config = dict(
    train_examples=45211,
    horizontal_flip=True,
    conditioning='none',
    cond_dim=256,
    norm='groupnorm',
    weight_standardization=True,
    cautious_weight_decay=True,
)
Rows from block 17, named by matrix and row number. Each number is 500 + 50 x the weight over its row's rms, rounded and kept within 0 to 999. All counts start at 0. Numbers have three digits each. After the name is the row's rms in percent of the matrix's.
# short0: shortcut pointwise conv (model.decb.2.0.short.0.weight, 64x128x1x1, standardized in use), inputs 0-63
short0.0 133:505500494424503530593606558528564476498525388537525615516552513510511505567592445531604502520461463447501512545468501457524540502499540452504547554482363537502482529419452500470535454506474416
short0.1 106:424463521520568522459501468437464546523434587440477501465556548503498613454432457500495542591492547545528509477489518437511540511444547522484611472548552464508547531464581517435541482463613447
short0.2 079:508493485411495470517559559546471439483490434450488537522542502537475489579542460611553515534513451467532475503520411482494426540508456469540453542495454481485516437519462466494450510464499477
short0.3 094:527478543461491526451518548501451473510521487488510532521460500540495488557487516465513527497488451457539528512484452531445478471538402515505493519483472502447488476484435503472486470466560499
short0.4 072:426560510553535527502480514497547547556519545495514516439515522494512524451501548492524489534488501506521546546499512523544499556535464514505527486568530457512527529555529519495546503552566483
short0.5 103:424596379451461477516455501494513479492499498477568547517481452516499543491543542528542497560556506525565550634428511497461495486597563507533529546516574435525518510429504470572484487482502493
short0.6 122:488491582466453510523476558475475539439502437418392604506459500567512503423493568465541432487444392559530543468446489468425431478489505453534460516605405467528451507449477390479509465539542441
short0.7 084:508572416561558509462477496559488481500451500510524574496518529423531487514487494517514495558526422531465520477490392365538583551465476395464524488471507563482464483426565474450554472430492460
short0.8 094:451474507554491497496457446520494495483527564476493491481503427483516514471455504498522555464544499487487581525514526549483567503476528454532581471479443494521409502527555469460481478487458507
short0.9 104:545518427637398434509553520446459446479474609457529466534455562418511397506516470421521488540538539528516553505468423573413521438489499511546507414495466507507558504475496509565483517498414520
short0.10 076:500557488553476439496472480484541506456479530467496427543496463436463439523475526491458434434494516524461532545480512483480527476463482475534499459478446531533494541550526494528505539479442519
short0.11 105:548601522497494488519510564495533570470473536464542500555481532490555516492530565501515452531520508517530564555463537508526565492523521474550527521527497457560546564575488448552547607457503483
short0.12 122:501505540529509484481518467507447480472493583498512540473480508554514450471523491451541473528490483477532452468488483460557455457539514498522538421429535561463486464462525472530466509512428533
short0.13 078:505588587488503457479486477497531539437466508409564497526477443480439485596553510514524474453493514525500470495476533527485520501421502450563538488491448511595491593518466491526451543423496456
short0.14 104:444533514523450433545434466422524475547472607530563444473530452504501525458519470452527437495443557584395473569435490562489520462468516491638539499469508487594515475559574443614502605537508534
short0.15 084:545512575488502505448504445417529536550519511466600464555483501452482523544548470544536481482457510519470490627392484529525521489494543449578615445569453485582513523501466463613518541533496495
short0.16 115:461541398564472456471480491431464496483435485447565430491500541473480529560443391507517418574502503497451480495545437444466559539514422489595507458560521531478493375462551578534525488517554459
short0.17 081:548517528417486499514552466536484526429525432490443535470502481532538576470555524537551469523504444524526461474450424424471459454510503469525474527504387489555467497501457446521497462469487498
short0.18 100:492526483454469590522523415483549512526491568452505473537480441483486570446556501535499466532499525564538496572470559523514547539399607469606532496448424463538493599517564485577500444502437475
short0.19 104:533408477539519475467463466508533524513597420512550470491510486516510533535512505551482512508583517487416438530520461496511550506498473528539497517474472540519456535476461483479477498501564488
short0.20 094:486506528590467514475533467481462513420423557544524562490519536412460507528456467458484493474460474456506473480553475451478573500395526424531537471463515607554484518479558546496499521475500444
short0.21 057:492503494509524546505492525526507514519554515532528491531534517479510496501492477517513556497501505467519508528488517520498548525483490463480559527568555479486513519470484592506552516541544497
short0.22 108:434576414522584559549414476522559404523513574419466522568563452477407489569515511545481489476556483471582560539548475467553471531485525475607489548432530522542512537508644516513463510412462482
short0.23 129:527463467454460469478476500507503447522508530494480459431470575515499516398538495521514581555451521646540567514460448560348464491542487519465380480528424549503483448468428515487453443424365549
short0.24 128:530553444467610543487514533538518437643536521511533543472511462553441503605458553450492509501553444492550422396545520484635543417550537500580539460344492538542488574486595438520413473461538476
short0.25 111:527601442571455448522489439541587528492408510469562471550552426484425553602481488460453419519479479517540499512517558498516526559458514476595473515534487459541504486571507513550509575520569420
short0.26 094:495505480536475477478524481553528494455501570506475455512473397526445499553489533481516505456552553486516467460472533609469512507483528496536508438451434577588457517523499493480405480462469505
short0.27 068:452483485537533493504493440546507526472529585465463457530557432486529551467514492546472457435514546540531497505500576513517471525444519495488487486537559480512457524499521501510521493530472524
short0.28 096:427496419493581473536448427597548520452500479449454451500592470474466540495525529522461435451505536403508484501483539482570487451481524478506549485449466412485420506529560510565462537533528472
short0.29 082:492483488490493517501537514540490476497548481584466460532511490502541488522546506563523506451530513488463457501532433498535471507548501510492483490447476547477475490518487467494463436519489518
short0.30 100:449468495457530506501527518429463479541461523443498474427473511504506531421494498489496505494480472548546492523437493448471421495499547446511490484507454437495503447504504398435491492478447507
short0.31 077:473495528478555558491447521549485514478533481508469515506556550538463516500553525553493444516523548473525494532522434437489443508541522493549533517459461446515495535503498429527424518495541486
short0.32 099:469530483493514488463487496502500495491489512496492507465500499481516515492500517510510479485500489465512502495486486472491492514472504480497495492496493497485505496495500497499497488506493510
short0.33 122:511519526582535470523468494442481433453474553514545539486561450453546493466445532426532532485482466544521514568437490567430402269465542515555499490552487501533442482578455475531494472455469366
short0.34 107:455464548509454543510463469472471524463502527409551532478466507530472514494541495480523427506545472529536491551503514474473480443529474433551458494514438503526527482533499420530502501469474517
short0.35 095:425513472547505484470554444479505495554492538505472456511587489449462516441489462560489479551416526532521534468500500474456530553458501384533540441539542500493480501527520438488559481511502526
short0.36 090:498604553487457532492454517472517473527484499529564521489439474457546522487499503465490467480487494466539476524504476464518475560490515473507443549489521453523544533458451482509512514506555486
short0.37 095:497490468521493478480499501474465492485486477490523497513514509522499473498468491481509494522489516495473469505525486473530509491489489501508514483520505472489501477495509467516521492501526490
short0.38 084:514529513453472508482504560520469511502483484562496523540497582437548507481420501429494528576427521494481514490583489473512498544491466513526543504539550457513528454503544491443554502482503481
short0.39 079:531522557454491511514416526484557570473482482589411521526500560524429494505593529541544487485505461516526392522528473512468509538507488433551509609518524475557530482542462433546529501533480519
short0.40 120:491513553535523571528523447558498551489464602563412400554601523483508540522521498570528440528392464499448575473394497543423508506462530461490570473565538434460398515578509505531539463488502568
short0.41 107:600456486490492476489484483574490518501589458582473480529474448455512421490518537501515519408534511452464484488474463510504486467460481501472506506467453535501447565510408461515459502515516504
short0.42 111:457589465420475539477485462503519436481535561482469548541478424541473575495563567564552476408502456462519522522495489464539525463531542387559527513431550520490491546484543451571438515458466460
short0.43 114:468518473524428484490483480411482502446486527427534443557502505398432451582449437538413471540405512406475562626557499538433526607439403450522537375529485586507539470484539553537504475542499408
short0.44 075:452457488454499552563590558465478462565500540470511508476571487506526561510523436543514523505506502522537484521511462463535467513453571492457497514518475538503486503471514476512510478495523481
short0.45 122:517515453516649533491509529544471432463499450471534483486543550545449553604437408517471493504474511470547523464547519377556498548489479513482629515447528533520457498537568492472397560379550488
short0.46 085:461525507481483511503504548543491500512517484556498541476533506507533538500550507528507488489540543491508496524514476503488462541524482508493510506520531479498477473510448508507500464530499515
short0.47 106:453480537493463507470483422402434457503420509404501530397539538516451509445432472416486457547434490571504504465509515479532448550463530567565463456491577433499486465508545443437532483496459462
short0.48 104:400536516525488488518476579437439468530462530415408519539502554555427514541539508506536437489412441466542502431592494478448523545518547439548515513590466521541473326554528442528467507428505444
short0.49 087:496529515474513472478495519493513521471461516469506504507486494506485515511536492519516470465508494526540508532420501486454516491498484478509521518519470509519500517480490499489503482516479475
short0.50 111:477512441500504446471521529469505503541449548479463513461417553546499496482507600447567526490545548510502458514494481478492456387559492496504476432420526515459520479482509491454452464478466544
short0.51 124:406617419373525542529495559498422439544480492435413519486544501509516586577488584614611561551516430411527511497539471424543404552603575438501509506513439467471520558525551424409472479454519488
short0.52 083:488462511447501526534535522532521497506482496454497517492492465506448517547565444533481477551529513457508525531535459493461516513527460432538525511515433533530512503495560499499467489536515455
short0.53 093:434628531451442518591541557509436477471514500535504567508589504514544546622567538479584418518497482473562517505594511454540449529523492441554517563470517510471545460502507465536490510434509491
short0.54 084:486474475496471511579584662453491462519445469446490515505551522522487558503538431510464566540519465500537469547523439491434449472476557395546438529527444500481481461565532458497513508509462558
short0.55 082:491521477539551449492500559525479436528558563469525508530508453500477553553528409532546567467551544504518549448505489520468564506445539488538525485445438517492496570468484489493420515463471476
short0.56 084:536500487479468503578506523514523527480503522505535466516457506521560440474496468443431547525464508550448492467481511464492530519523527558445501536487599482483534409489522516495607512450484519
short0.57 102:475543489477506471539492506516519492475429512521477524485490508495493525550462502542502444561468468506518478501557478455505421530498489564542465536433463526490531486528571463499526466465504486
short0.58 096:507486506534490504469480503460517491512499510486512484495475516501469492488451485478466494542464472544480502508509470495509513487519506529493468458475460514525529508546514460512544524516528498
short0.59 132:516515505483414434533586502541645451516415445407614597491404559573471472501500604452432542471490464515502508432483456504422556532532495593497515554356516433576571466489531476521573542447419470
short0.60 093:508533546501434570538489516491577510578464574572497476529485558528486593491627457561515408512469455482511522460454553474471518532508397452615542585404432508483599468542523506527463543486515470
short0.61 114:526568487559558520542602455488425501482502503485477575469420483594471513540549546469570472539534475472547453405538572522596417472585413465525397419465401548529490496537560545491498502420555509
short0.62 096:536425514496507527481468495493474494578481521455499472499484504510503537498472445519457555533479496546504475498526423469481486497528572528501534476452452558534531478459527432472469520475519547
short0.63 109:463491470452472426472432528508529490532427452486476523474474524481420529460452513451443504510481515486514491536514496435456551471494485501450489503511517567507501497472553523480474500520509447