From a checkpoint of a small image diffusion model.
Data: trained on photos of plants and fungi (iNaturalist), 7.4 epochs.
Rows from block 3 of a small image diffusion model, named by matrix and row number. Rows with one number belong to one channel. Each number is 200 + 20 x the weight over its row's rms, rounded and kept within 0 to 999. All counts start at 0.
Before each channel's rows are labels from the 100 images, of 14976 (inputs lightly noised), where the channel reaches its highest value: "patch colour" is the nearest of a few named colours to the mean colour under the peak. Only what is clearly more common there than usual is listed. The data: photos of plants and fungi (iNaturalist). In brackets: how many of the 100.
# convs0: first 3x3 conv (model.enc.1.0.convs.0.weight, 128x128x3x3, standardized in use, each kernel summed), inputs 0-127
# convs1: second 3x3 conv (model.enc.1.0.convs.1.weight, 128x128x3x3, standardized in use, transposed, each kernel summed), outputs 0-127

patch colour: white (76)
convs0.115,188,207,181,202,211,189,202,214,193,231,210,216,163,207,198,211,216,174,190,154,223,224,171,204,206,206,206,209,198,200,161,239,199,223,168,193,191,213,198,140,207,208,182,239,172,203,223,209,209,190,185,205,161,227,204,219,208,187,217,161,198,192,231,161,186,168,218,187,215,217,223,202,210,183,219,233,218,162,205,237,176,205,220,190,196,218,233,212,176,216,162,189,172,172,183,189,188,187,162,191,212,207,179,219,193,207,211,203,217,180,200,205,223,205,205,216,193,193,215,174,167,202,219,204,190,202,200,224
convs1.115,200,181,186,201,182,224,178,207,211,194,194,198,215,231,202,206,174,189,237,210,161,228,223,219,205,226,202,240,208,203,173,199,224,191,193,189,182,205,223,216,205,160,189,203,197,175,197,195,177,204,184,235,211,167,205,237,206,190,185,227,196,209,203,221,202,160,182,213,194,202,202,204,225,136,216,215,145,194,188,181,185,219,196,201,194,173,184,193,173,200,192,218,211,201,205,227,214,180,205,222,177,224,218,214,159,206,206,201,187,178,242,173,219,204,174,199,213,210,195,246,189,213,206,187,197,240,206,231

patch colour: white (86)
convs0.72,188,209,196,189,184,236,191,209,223,217,189,223,219,173,176,194,223,193,225,165,206,226,200,197,209,168,194,243,217,210,145,217,178,201,200,193,181,187,239,207,184,179,173,223,224,192,224,209,199,187,174,171,169,198,216,211,158,180,211,181,194,196,222,170,221,188,230,204,208,241,204,182,216,194,220,219,214,201,186,193,230,191,203,209,216,182,221,219,209,204,218,224,237,220,211,177,163,150,213,192,220,184,172,220,183,185,230,217,229,199,221,205,203,196,179,206,222,227,197,213,200,204,214,195,213,173,191,212
convs1.72,194,207,205,213,203,170,192,160,175,174,178,195,195,262,227,191,179,224,225,182,162,200,182,194,207,230,194,219,227,224,176,197,198,189,215,224,207,209,220,187,239,231,153,206,175,196,218,178,204,198,216,211,221,208,216,209,199,232,164,209,238,228,205,189,193,210,204,211,162,181,239,201,213,203,190,201,191,220,221,197,155,204,184,167,176,191,195,186,224,215,216,218,226,195,224,217,187,239,173,187,191,188,183,206,207,220,202,193,215,195,166,177,197,214,208,202,200,226,216,190,218,224,194,195,188,219,178,188

patch colour: white (64)
convs0.33,166,219,173,193,202,215,165,190,180,165,198,180,165,198,218,227,161,190,199,165,226,200,201,194,215,203,201,206,190,174,163,217,168,232,158,161,210,208,177,173,193,142,190,201,204,217,214,186,213,192,201,211,185,197,203,197,167,210,213,220,198,185,223,162,186,175,170,209,211,194,176,206,245,218,206,167,187,182,177,212,159,218,176,185,164,209,216,231,212,194,207,207,225,201,175,177,173,168,182,207,224,191,222,209,197,205,184,211,189,208,194,209,188,211,193,195,213,206,199,219,216,222,194,192,200,174,212,193
convs1.33,203,192,173,200,190,195,215,196,212,190,197,187,193,195,180,189,198,180,164,180,190,172,180,189,189,186,190,193,174,199,261,180,196,243,173,233,207,195,180,172,238,214,193,214,193,188,226,194,196,174,221,174,203,171,213,163,198,213,212,243,195,219,203,189,196,233,187,223,215,202,212,210,224,226,211,213,206,213,198,253,176,187,213,198,175,218,200,180,212,226,206,156,186,150,186,194,190,174,213,183,210,206,224,196,182,197,185,213,208,193,200,195,185,179,164,196,217,200,179,214,219,169,213,180,176,184,163,229

patch colour: white (77)
convs0.92,188,243,181,200,195,188,171,175,196,174,195,203,176,208,210,227,160,175,188,181,201,224,178,195,194,192,191,211,190,165,171,219,180,233,175,165,209,195,210,169,206,178,178,226,213,198,223,213,253,196,209,177,159,221,179,231,169,202,185,174,215,173,233,167,186,174,183,210,209,215,189,200,239,188,191,185,197,178,183,217,172,214,181,179,202,202,195,217,211,200,206,189,224,213,168,193,188,173,199,191,242,195,197,233,184,206,194,197,211,185,179,200,217,223,209,163,181,182,231,180,187,201,221,210,183,185,201,205
convs1.92,236,184,181,198,201,180,188,198,190,224,179,220,185,178,214,203,231,205,207,209,204,229,219,228,237,238,200,222,203,213,184,189,219,213,207,183,208,237,190,168,172,192,147,194,201,229,208,233,194,244,195,212,213,217,189,202,179,184,199,194,224,213,183,228,192,190,212,192,181,197,231,221,190,198,226,215,209,207,205,189,210,190,196,209,203,250,201,236,196,197,221,207,217,192,228,234,173,187,219,212,161,182,195,180,170,217,171,213,190,148,229,225,239,224,208,195,177,207,181,193,192,206,192,217,195,191,228,205

patch colour: white (25)
convs0.113,209,220,225,202,179,197,204,199,231,231,172,204,188,188,196,226,197,159,188,212,166,214,186,176,213,201,195,188,199,218,208,232,231,221,222,210,206,180,193,208,211,192,217,204,196,192,212,200,195,192,199,192,166,212,179,184,209,222,187,208,204,224,228,173,230,188,165,230,181,227,210,215,231,222,181,210,214,163,228,215,209,206,231,187,192,170,241,183,208,186,183,160,184,193,226,217,195,220,165,170,204,174,202,210,210,205,172,237,209,237,223,182,167,213,203,139,189,182,187,190,217,177,195,194,205,194,188,191
convs1.113,209,190,192,213,220,215,195,192,213,224,214,208,205,236,210,231,198,210,191,191,210,220,195,207,205,194,217,207,204,212,177,168,147,194,212,214,148,209,209,235,192,242,179,194,184,201,183,212,192,201,209,223,204,226,219,208,219,196,211,179,192,179,203,186,228,204,201,158,202,199,208,167,223,176,191,200,189,192,192,209,170,204,199,200,200,193,195,213,197,189,251,252,236,195,207,191,183,178,191,237,176,188,206,188,255,219,201,175,195,177,196,236,217,223,208,215,234,223,188,179,187,234,224,231,173,220,215,189

patch colour: white (88)
convs0.68,174,212,202,197,205,189,237,219,220,173,195,208,146,181,173,192,207,204,186,196,183,213,203,176,180,207,217,181,191,198,164,212,198,199,204,210,195,191,225,182,234,222,205,218,181,183,182,215,223,202,214,211,186,202,203,215,228,201,179,186,208,214,203,168,181,195,229,181,183,219,188,182,172,208,197,262,226,196,212,181,174,193,197,175,229,174,198,172,259,228,177,197,170,198,232,208,206,217,223,180,190,196,188,239,185,189,246,198,226,187,202,191,208,201,204,216,202,196,220,208,175,192,215,217,208,234,186,245
convs1.68,174,195,201,200,210,205,185,197,205,212,215,199,206,236,236,225,202,206,198,215,191,225,193,198,210,212,216,225,211,216,223,201,230,219,185,192,215,192,216,235,186,225,234,192,211,201,209,176,200,179,209,204,216,241,197,204,205,210,234,181,241,172,199,220,193,192,168,191,179,204,216,158,201,170,219,175,180,195,186,229,223,227,232,221,208,186,209,210,201,171,216,219,229,240,176,216,172,204,150,226,205,197,193,196,211,200,186,170,249,149,193,210,194,187,206,177,184,238,191,221,193,196,220,194,197,230,186,193

patch colour: black (43)
convs0.122,182,204,171,194,231,191,196,262,228,182,234,204,187,211,198,196,224,172,225,184,217,174,225,205,178,195,220,196,224,197,187,206,197,207,171,190,197,214,172,147,225,202,207,216,207,218,206,179,187,163,197,197,167,196,230,199,170,191,217,187,185,198,211,203,241,196,211,183,202,206,198,218,210,218,207,236,201,176,183,195,202,203,231,231,208,206,197,214,224,206,182,194,161,186,192,208,192,175,194,203,192,204,217,204,173,187,213,153,203,177,150,210,204,172,174,218,211,234,226,213,171,215,180,191,225,202,232,201
convs1.122,211,173,206,212,224,185,228,203,177,195,197,215,241,193,199,218,235,224,205,217,237,212,185,162,220,211,188,233,214,206,174,202,177,206,190,192,185,195,199,176,174,227,211,192,171,217,208,218,208,236,223,186,204,200,199,175,211,174,196,191,222,229,200,216,205,197,244,197,232,197,169,204,199,230,193,188,194,173,197,219,195,203,212,200,216,222,239,191,195,206,193,228,200,181,214,191,227,190,204,225,177,221,203,201,203,208,203,202,211,172,201,165,209,175,154,256,211,188,161,199,211,245,197,193,156,186,169,207

patch colour: white (96)
convs0.35,166,234,184,212,200,183,188,178,211,162,191,210,191,204,207,210,184,166,202,151,211,218,172,220,211,194,192,220,203,171,175,231,199,229,156,159,211,202,212,171,198,172,189,238,215,193,236,196,222,199,179,200,166,206,200,216,158,209,203,189,202,172,236,166,192,165,210,207,215,218,161,194,245,202,207,185,205,175,161,218,190,206,202,184,192,214,195,212,212,196,226,200,228,224,177,174,165,181,197,198,236,200,210,229,192,210,212,197,238,178,191,201,203,197,190,188,203,197,211,190,206,209,200,194,194,179,200,210
convs1.35,181,185,195,224,166,204,183,189,198,204,213,177,177,226,188,240,195,208,177,179,221,187,214,186,187,164,193,159,205,191,219,175,182,198,214,232,217,221,203,207,197,211,221,262,236,167,267,203,201,218,182,209,195,153,221,184,186,181,223,235,187,198,196,196,220,203,221,224,204,193,200,184,227,210,204,203,223,247,189,215,202,170,204,199,210,221,201,194,191,177,187,211,163,172,221,189,180,186,209,224,185,213,198,191,194,222,202,226,216,183,196,198,178,189,166,188,223,197,184,212,194,195,197,179,199,212,178,185

patch colour: black (53)
convs0.114,196,219,217,200,207,197,199,223,209,132,195,233,192,208,180,216,209,183,214,201,198,190,198,217,219,209,204,205,187,157,184,219,225,203,202,138,200,230,184,192,188,197,182,228,206,193,218,197,209,196,173,187,173,223,192,205,180,196,220,166,207,201,225,167,235,173,205,199,200,217,182,192,221,161,212,249,214,151,180,218,180,187,215,202,203,222,200,203,207,183,182,198,198,199,213,176,143,157,212,197,220,203,232,217,183,203,199,200,214,206,210,201,209,201,195,235,210,207,219,181,168,202,217,189,188,197,198,231
convs1.114,195,223,203,180,213,219,187,214,215,223,182,225,225,179,182,175,231,186,186,223,212,273,233,183,214,208,190,232,197,178,167,206,235,217,210,175,222,183,191,169,151,200,175,205,197,210,194,215,186,134,194,198,160,223,160,194,205,194,144,150,204,189,204,220,206,206,213,200,198,205,205,222,197,227,197,212,178,194,219,209,194,198,228,193,201,198,211,210,189,206,197,210,211,216,174,199,203,229,192,215,179,198,177,180,212,201,212,198,186,203,215,191,203,198,174,190,203,187,199,214,215,198,166,215,181,216,188,204

patch colour: black (75)
convs0.71,218,182,229,184,188,206,224,231,210,218,179,224,214,196,177,190,215,186,194,232,167,198,227,203,194,216,198,211,205,225,227,198,216,196,244,233,164,198,222,220,218,244,208,195,188,182,193,210,191,225,199,178,211,196,154,200,203,187,170,189,199,210,191,241,202,240,217,175,181,181,224,195,178,180,177,216,231,226,246,210,208,204,207,245,209,205,213,178,195,216,205,169,191,208,210,220,234,216,226,182,194,180,198,207,184,180,205,228,194,228,210,185,211,204,209,187,182,165,177,183,177,168,194,199,204,236,185,203
convs1.71,239,204,234,209,202,179,223,203,181,195,198,178,194,171,224,195,223,214,199,218,191,180,202,210,211,204,213,196,214,179,203,226,209,192,200,188,218,196,194,181,190,186,165,200,198,196,206,201,235,197,177,201,210,178,190,204,215,167,227,201,204,196,196,211,209,215,183,170,171,191,196,208,192,217,209,217,209,225,184,189,169,205,183,225,222,211,177,244,194,231,193,185,209,193,239,192,219,207,207,178,201,207,182,195,209,171,187,200,167,228,187,214,258,266,195,210,184,183,179,141,218,220,151,191,194,189,239,218

patch colour: white (92)
convs0.77,189,205,245,208,201,209,200,202,181,193,200,201,239,176,196,220,226,206,193,230,183,171,202,207,251,191,214,208,216,156,250,194,231,208,209,186,195,188,189,171,180,199,174,209,216,199,201,193,218,223,194,184,178,214,194,202,198,208,213,209,217,199,182,227,216,225,186,209,206,185,225,214,218,174,187,185,172,196,215,215,162,198,209,272,173,184,224,208,201,204,191,184,197,254,195,188,168,218,234,204,210,193,235,210,186,193,167,196,193,246,224,186,187,182,193,181,189,210,209,179,212,201,198,179,223,191,188,198
convs1.77,222,147,198,191,191,237,214,190,150,166,209,211,165,185,166,202,201,211,218,196,224,177,199,193,190,177,191,195,223,217,200,219,202,176,176,201,195,193,195,229,204,200,196,202,181,200,192,200,184,201,205,235,213,212,172,227,188,183,258,234,202,176,224,165,204,188,205,215,209,193,179,182,192,205,236,212,188,191,186,196,202,231,206,183,191,175,178,189,191,235,182,223,194,203,265,223,201,205,213,244,217,213,215,232,189,200,210,199,197,205,202,187,198,244,233,219,195,203,197,202,192,177,187,183,205,214,232,199

patch colour: white (53)
convs0.80,171,224,183,204,199,203,211,190,224,153,178,204,243,184,182,197,198,181,202,166,192,221,169,228,210,173,183,231,198,173,170,214,197,200,156,168,196,184,225,153,208,228,192,223,236,192,219,198,240,230,198,185,208,213,224,222,203,202,213,178,201,231,200,191,216,158,189,183,185,205,175,197,221,188,201,199,200,169,189,211,196,173,206,184,212,182,183,191,208,202,214,190,207,236,217,189,191,233,234,191,234,193,214,226,184,185,198,200,238,193,173,196,198,202,205,208,214,215,229,204,187,194,233,195,202,159,188,214
convs1.80,195,207,183,178,202,214,173,167,200,186,214,194,193,241,190,177,198,212,199,192,235,201,234,210,186,212,176,193,229,202,217,227,176,224,231,174,193,195,171,170,210,189,196,214,221,193,213,228,209,178,203,193,213,178,172,202,192,222,204,228,175,165,211,204,202,223,195,221,212,190,224,163,205,217,202,199,201,195,229,214,257,176,211,164,157,211,185,160,178,203,210,193,186,192,193,197,168,218,186,189,229,234,209,190,184,225,186,207,255,202,182,185,200,219,213,174,208,188,205,221,175,188,190,156,191,195,189,181

patch colour: white (79)
convs0.89,180,227,181,202,179,186,183,165,187,157,180,200,173,197,197,218,179,163,177,176,190,217,168,191,186,186,182,205,200,171,188,213,183,222,170,168,206,185,194,177,210,202,192,231,195,205,222,229,249,213,220,188,194,236,189,248,163,203,186,187,218,170,225,182,178,159,189,206,200,208,164,191,226,202,207,191,208,186,183,198,157,192,180,152,187,195,186,199,214,207,213,206,224,220,194,203,194,197,194,191,234,206,213,228,198,203,194,191,202,193,185,196,236,237,224,178,186,192,213,202,181,203,230,214,172,191,198,207
convs1.89,157,209,203,218,224,218,194,226,214,208,218,235,209,205,208,213,202,217,229,230,225,205,210,193,196,189,182,233,216,224,190,190,215,199,184,198,191,191,162,185,223,200,240,200,225,198,220,191,229,206,180,214,207,231,200,205,207,225,208,200,225,214,207,213,198,207,190,231,249,173,207,205,217,217,227,199,196,181,191,182,220,210,197,198,153,178,196,190,222,210,194,196,188,195,189,222,194,168,191,212,177,208,223,177,195,244,185,173,236,162,195,169,196,193,228,163,210,179,211,207,226,173,202,222,251,226,168,211

patch colour: white (34)
convs0.95,193,223,208,206,194,196,201,182,212,235,185,208,217,186,204,227,189,170,212,210,180,211,178,213,213,158,165,219,196,176,185,223,192,215,198,194,204,195,220,199,217,162,172,208,205,188,213,210,215,196,198,173,145,213,173,207,176,199,188,184,211,161,228,157,220,201,223,222,224,233,209,214,223,190,190,177,195,159,166,209,234,221,230,195,223,207,215,218,190,193,216,169,211,203,165,146,175,169,204,191,220,186,217,212,216,218,213,224,224,201,205,196,206,204,197,163,195,178,208,178,224,200,218,214,180,177,193,212
convs1.95,212,231,181,194,194,229,205,190,217,208,178,197,212,184,192,207,190,177,215,168,181,214,202,196,181,187,190,216,189,208,192,159,185,186,222,175,195,190,247,190,205,199,196,186,219,214,190,163,187,219,219,206,189,253,216,187,174,190,178,175,205,204,180,187,234,230,201,211,208,225,211,241,196,226,212,230,219,184,201,176,213,194,225,244,206,235,195,229,250,189,199,206,187,199,211,184,196,209,215,209,142,185,234,205,236,189,191,207,201,224,198,193,192,174,220,185,197,218,180,204,175,174,212,214,163,211,204,176

patch colour: black (64)
convs0.107,200,192,207,219,219,199,215,240,217,216,235,205,194,229,220,169,241,215,181,189,232,179,218,178,172,232,244,180,210,199,184,167,192,172,193,193,205,214,208,196,199,220,225,185,186,218,194,178,162,186,174,215,225,182,217,172,233,212,227,185,175,244,188,180,200,204,218,206,197,186,239,222,183,192,194,208,195,207,183,170,214,206,204,221,206,227,202,219,188,191,184,208,160,174,210,208,196,194,200,213,176,208,169,172,187,198,190,177,207,171,189,208,181,177,188,233,215,224,193,208,184,225,181,177,229,223,227,183
convs1.107,199,222,184,223,209,196,201,200,209,216,179,212,190,175,205,191,180,165,200,190,188,203,179,175,183,196,197,182,199,190,186,198,201,190,222,210,231,205,213,206,200,210,201,196,205,196,187,208,187,178,218,160,155,210,174,192,189,179,197,195,220,192,178,192,225,215,219,216,209,244,204,223,186,173,193,211,227,205,188,195,224,211,246,243,255,249,204,227,204,211,160,176,177,179,183,164,202,233,219,149,200,175,208,199,214,186,195,233,204,222,197,238,182,161,162,188,193,173,187,180,189,199,195,193,209,198,196,194

patch colour: black (99)
convs0.1,213,193,168,217,213,175,181,200,176,181,225,174,172,222,219,196,190,230,178,212,211,205,243,176,208,223,206,179,210,179,214,189,156,193,222,198,224,222,166,222,162,192,205,157,180,223,175,196,194,189,191,215,200,188,194,189,190,208,196,193,206,178,195,190,167,206,193,211,230,180,205,205,199,222,203,196,185,217,197,183,160,238,160,193,181,224,173,227,180,192,185,199,209,189,183,224,194,188,167,209,196,209,188,196,215,216,189,201,165,202,174,240,207,201,190,210,174,185,152,203,197,237,204,195,214,170,220,160
convs1.1,246,184,175,207,177,185,231,205,199,224,217,188,230,214,228,204,214,200,191,216,201,227,173,213,204,240,220,224,177,186,182,201,178,206,215,180,218,195,192,202,188,228,172,205,176,246,217,189,178,210,202,199,210,211,221,192,223,163,196,158,205,194,208,219,186,183,212,190,188,220,240,166,226,196,218,172,181,198,172,179,163,167,200,240,192,186,200,218,197,220,198,221,228,236,212,224,171,190,202,209,205,207,222,218,215,196,200,209,188,215,203,226,250,209,211,182,217,179,189,193,234,227,199,199,176,186,202,217

patch colour: black (46)
convs0.24,197,227,202,192,174,221,173,184,191,192,174,180,219,191,181,224,193,188,227,190,189,206,157,232,247,179,181,233,175,185,219,238,206,225,165,162,211,183,205,222,195,180,178,220,230,194,217,200,211,199,211,186,180,209,207,208,171,199,203,195,210,169,236,199,207,167,191,201,178,206,190,171,244,186,213,188,202,187,180,219,191,172,191,171,208,192,207,186,209,224,220,217,223,209,188,171,184,196,216,178,233,199,243,231,192,199,194,209,219,221,209,178,199,210,202,178,204,196,214,185,249,178,217,205,163,176,192,198
convs1.24,215,215,197,223,172,214,213,184,206,205,208,201,210,233,200,206,241,204,215,202,181,222,211,224,190,206,185,232,212,214,200,192,220,196,207,202,172,191,245,170,206,186,173,195,196,212,223,184,200,190,171,266,223,191,198,199,210,181,191,199,222,204,210,211,188,237,194,176,203,207,264,201,208,192,205,201,150,215,191,199,180,230,192,186,186,206,199,186,171,228,208,214,241,246,222,225,202,210,147,211,221,190,188,222,202,168,189,187,199,203,206,225,213,232,232,206,234,224,197,218,196,204,191,202,208,199,207,186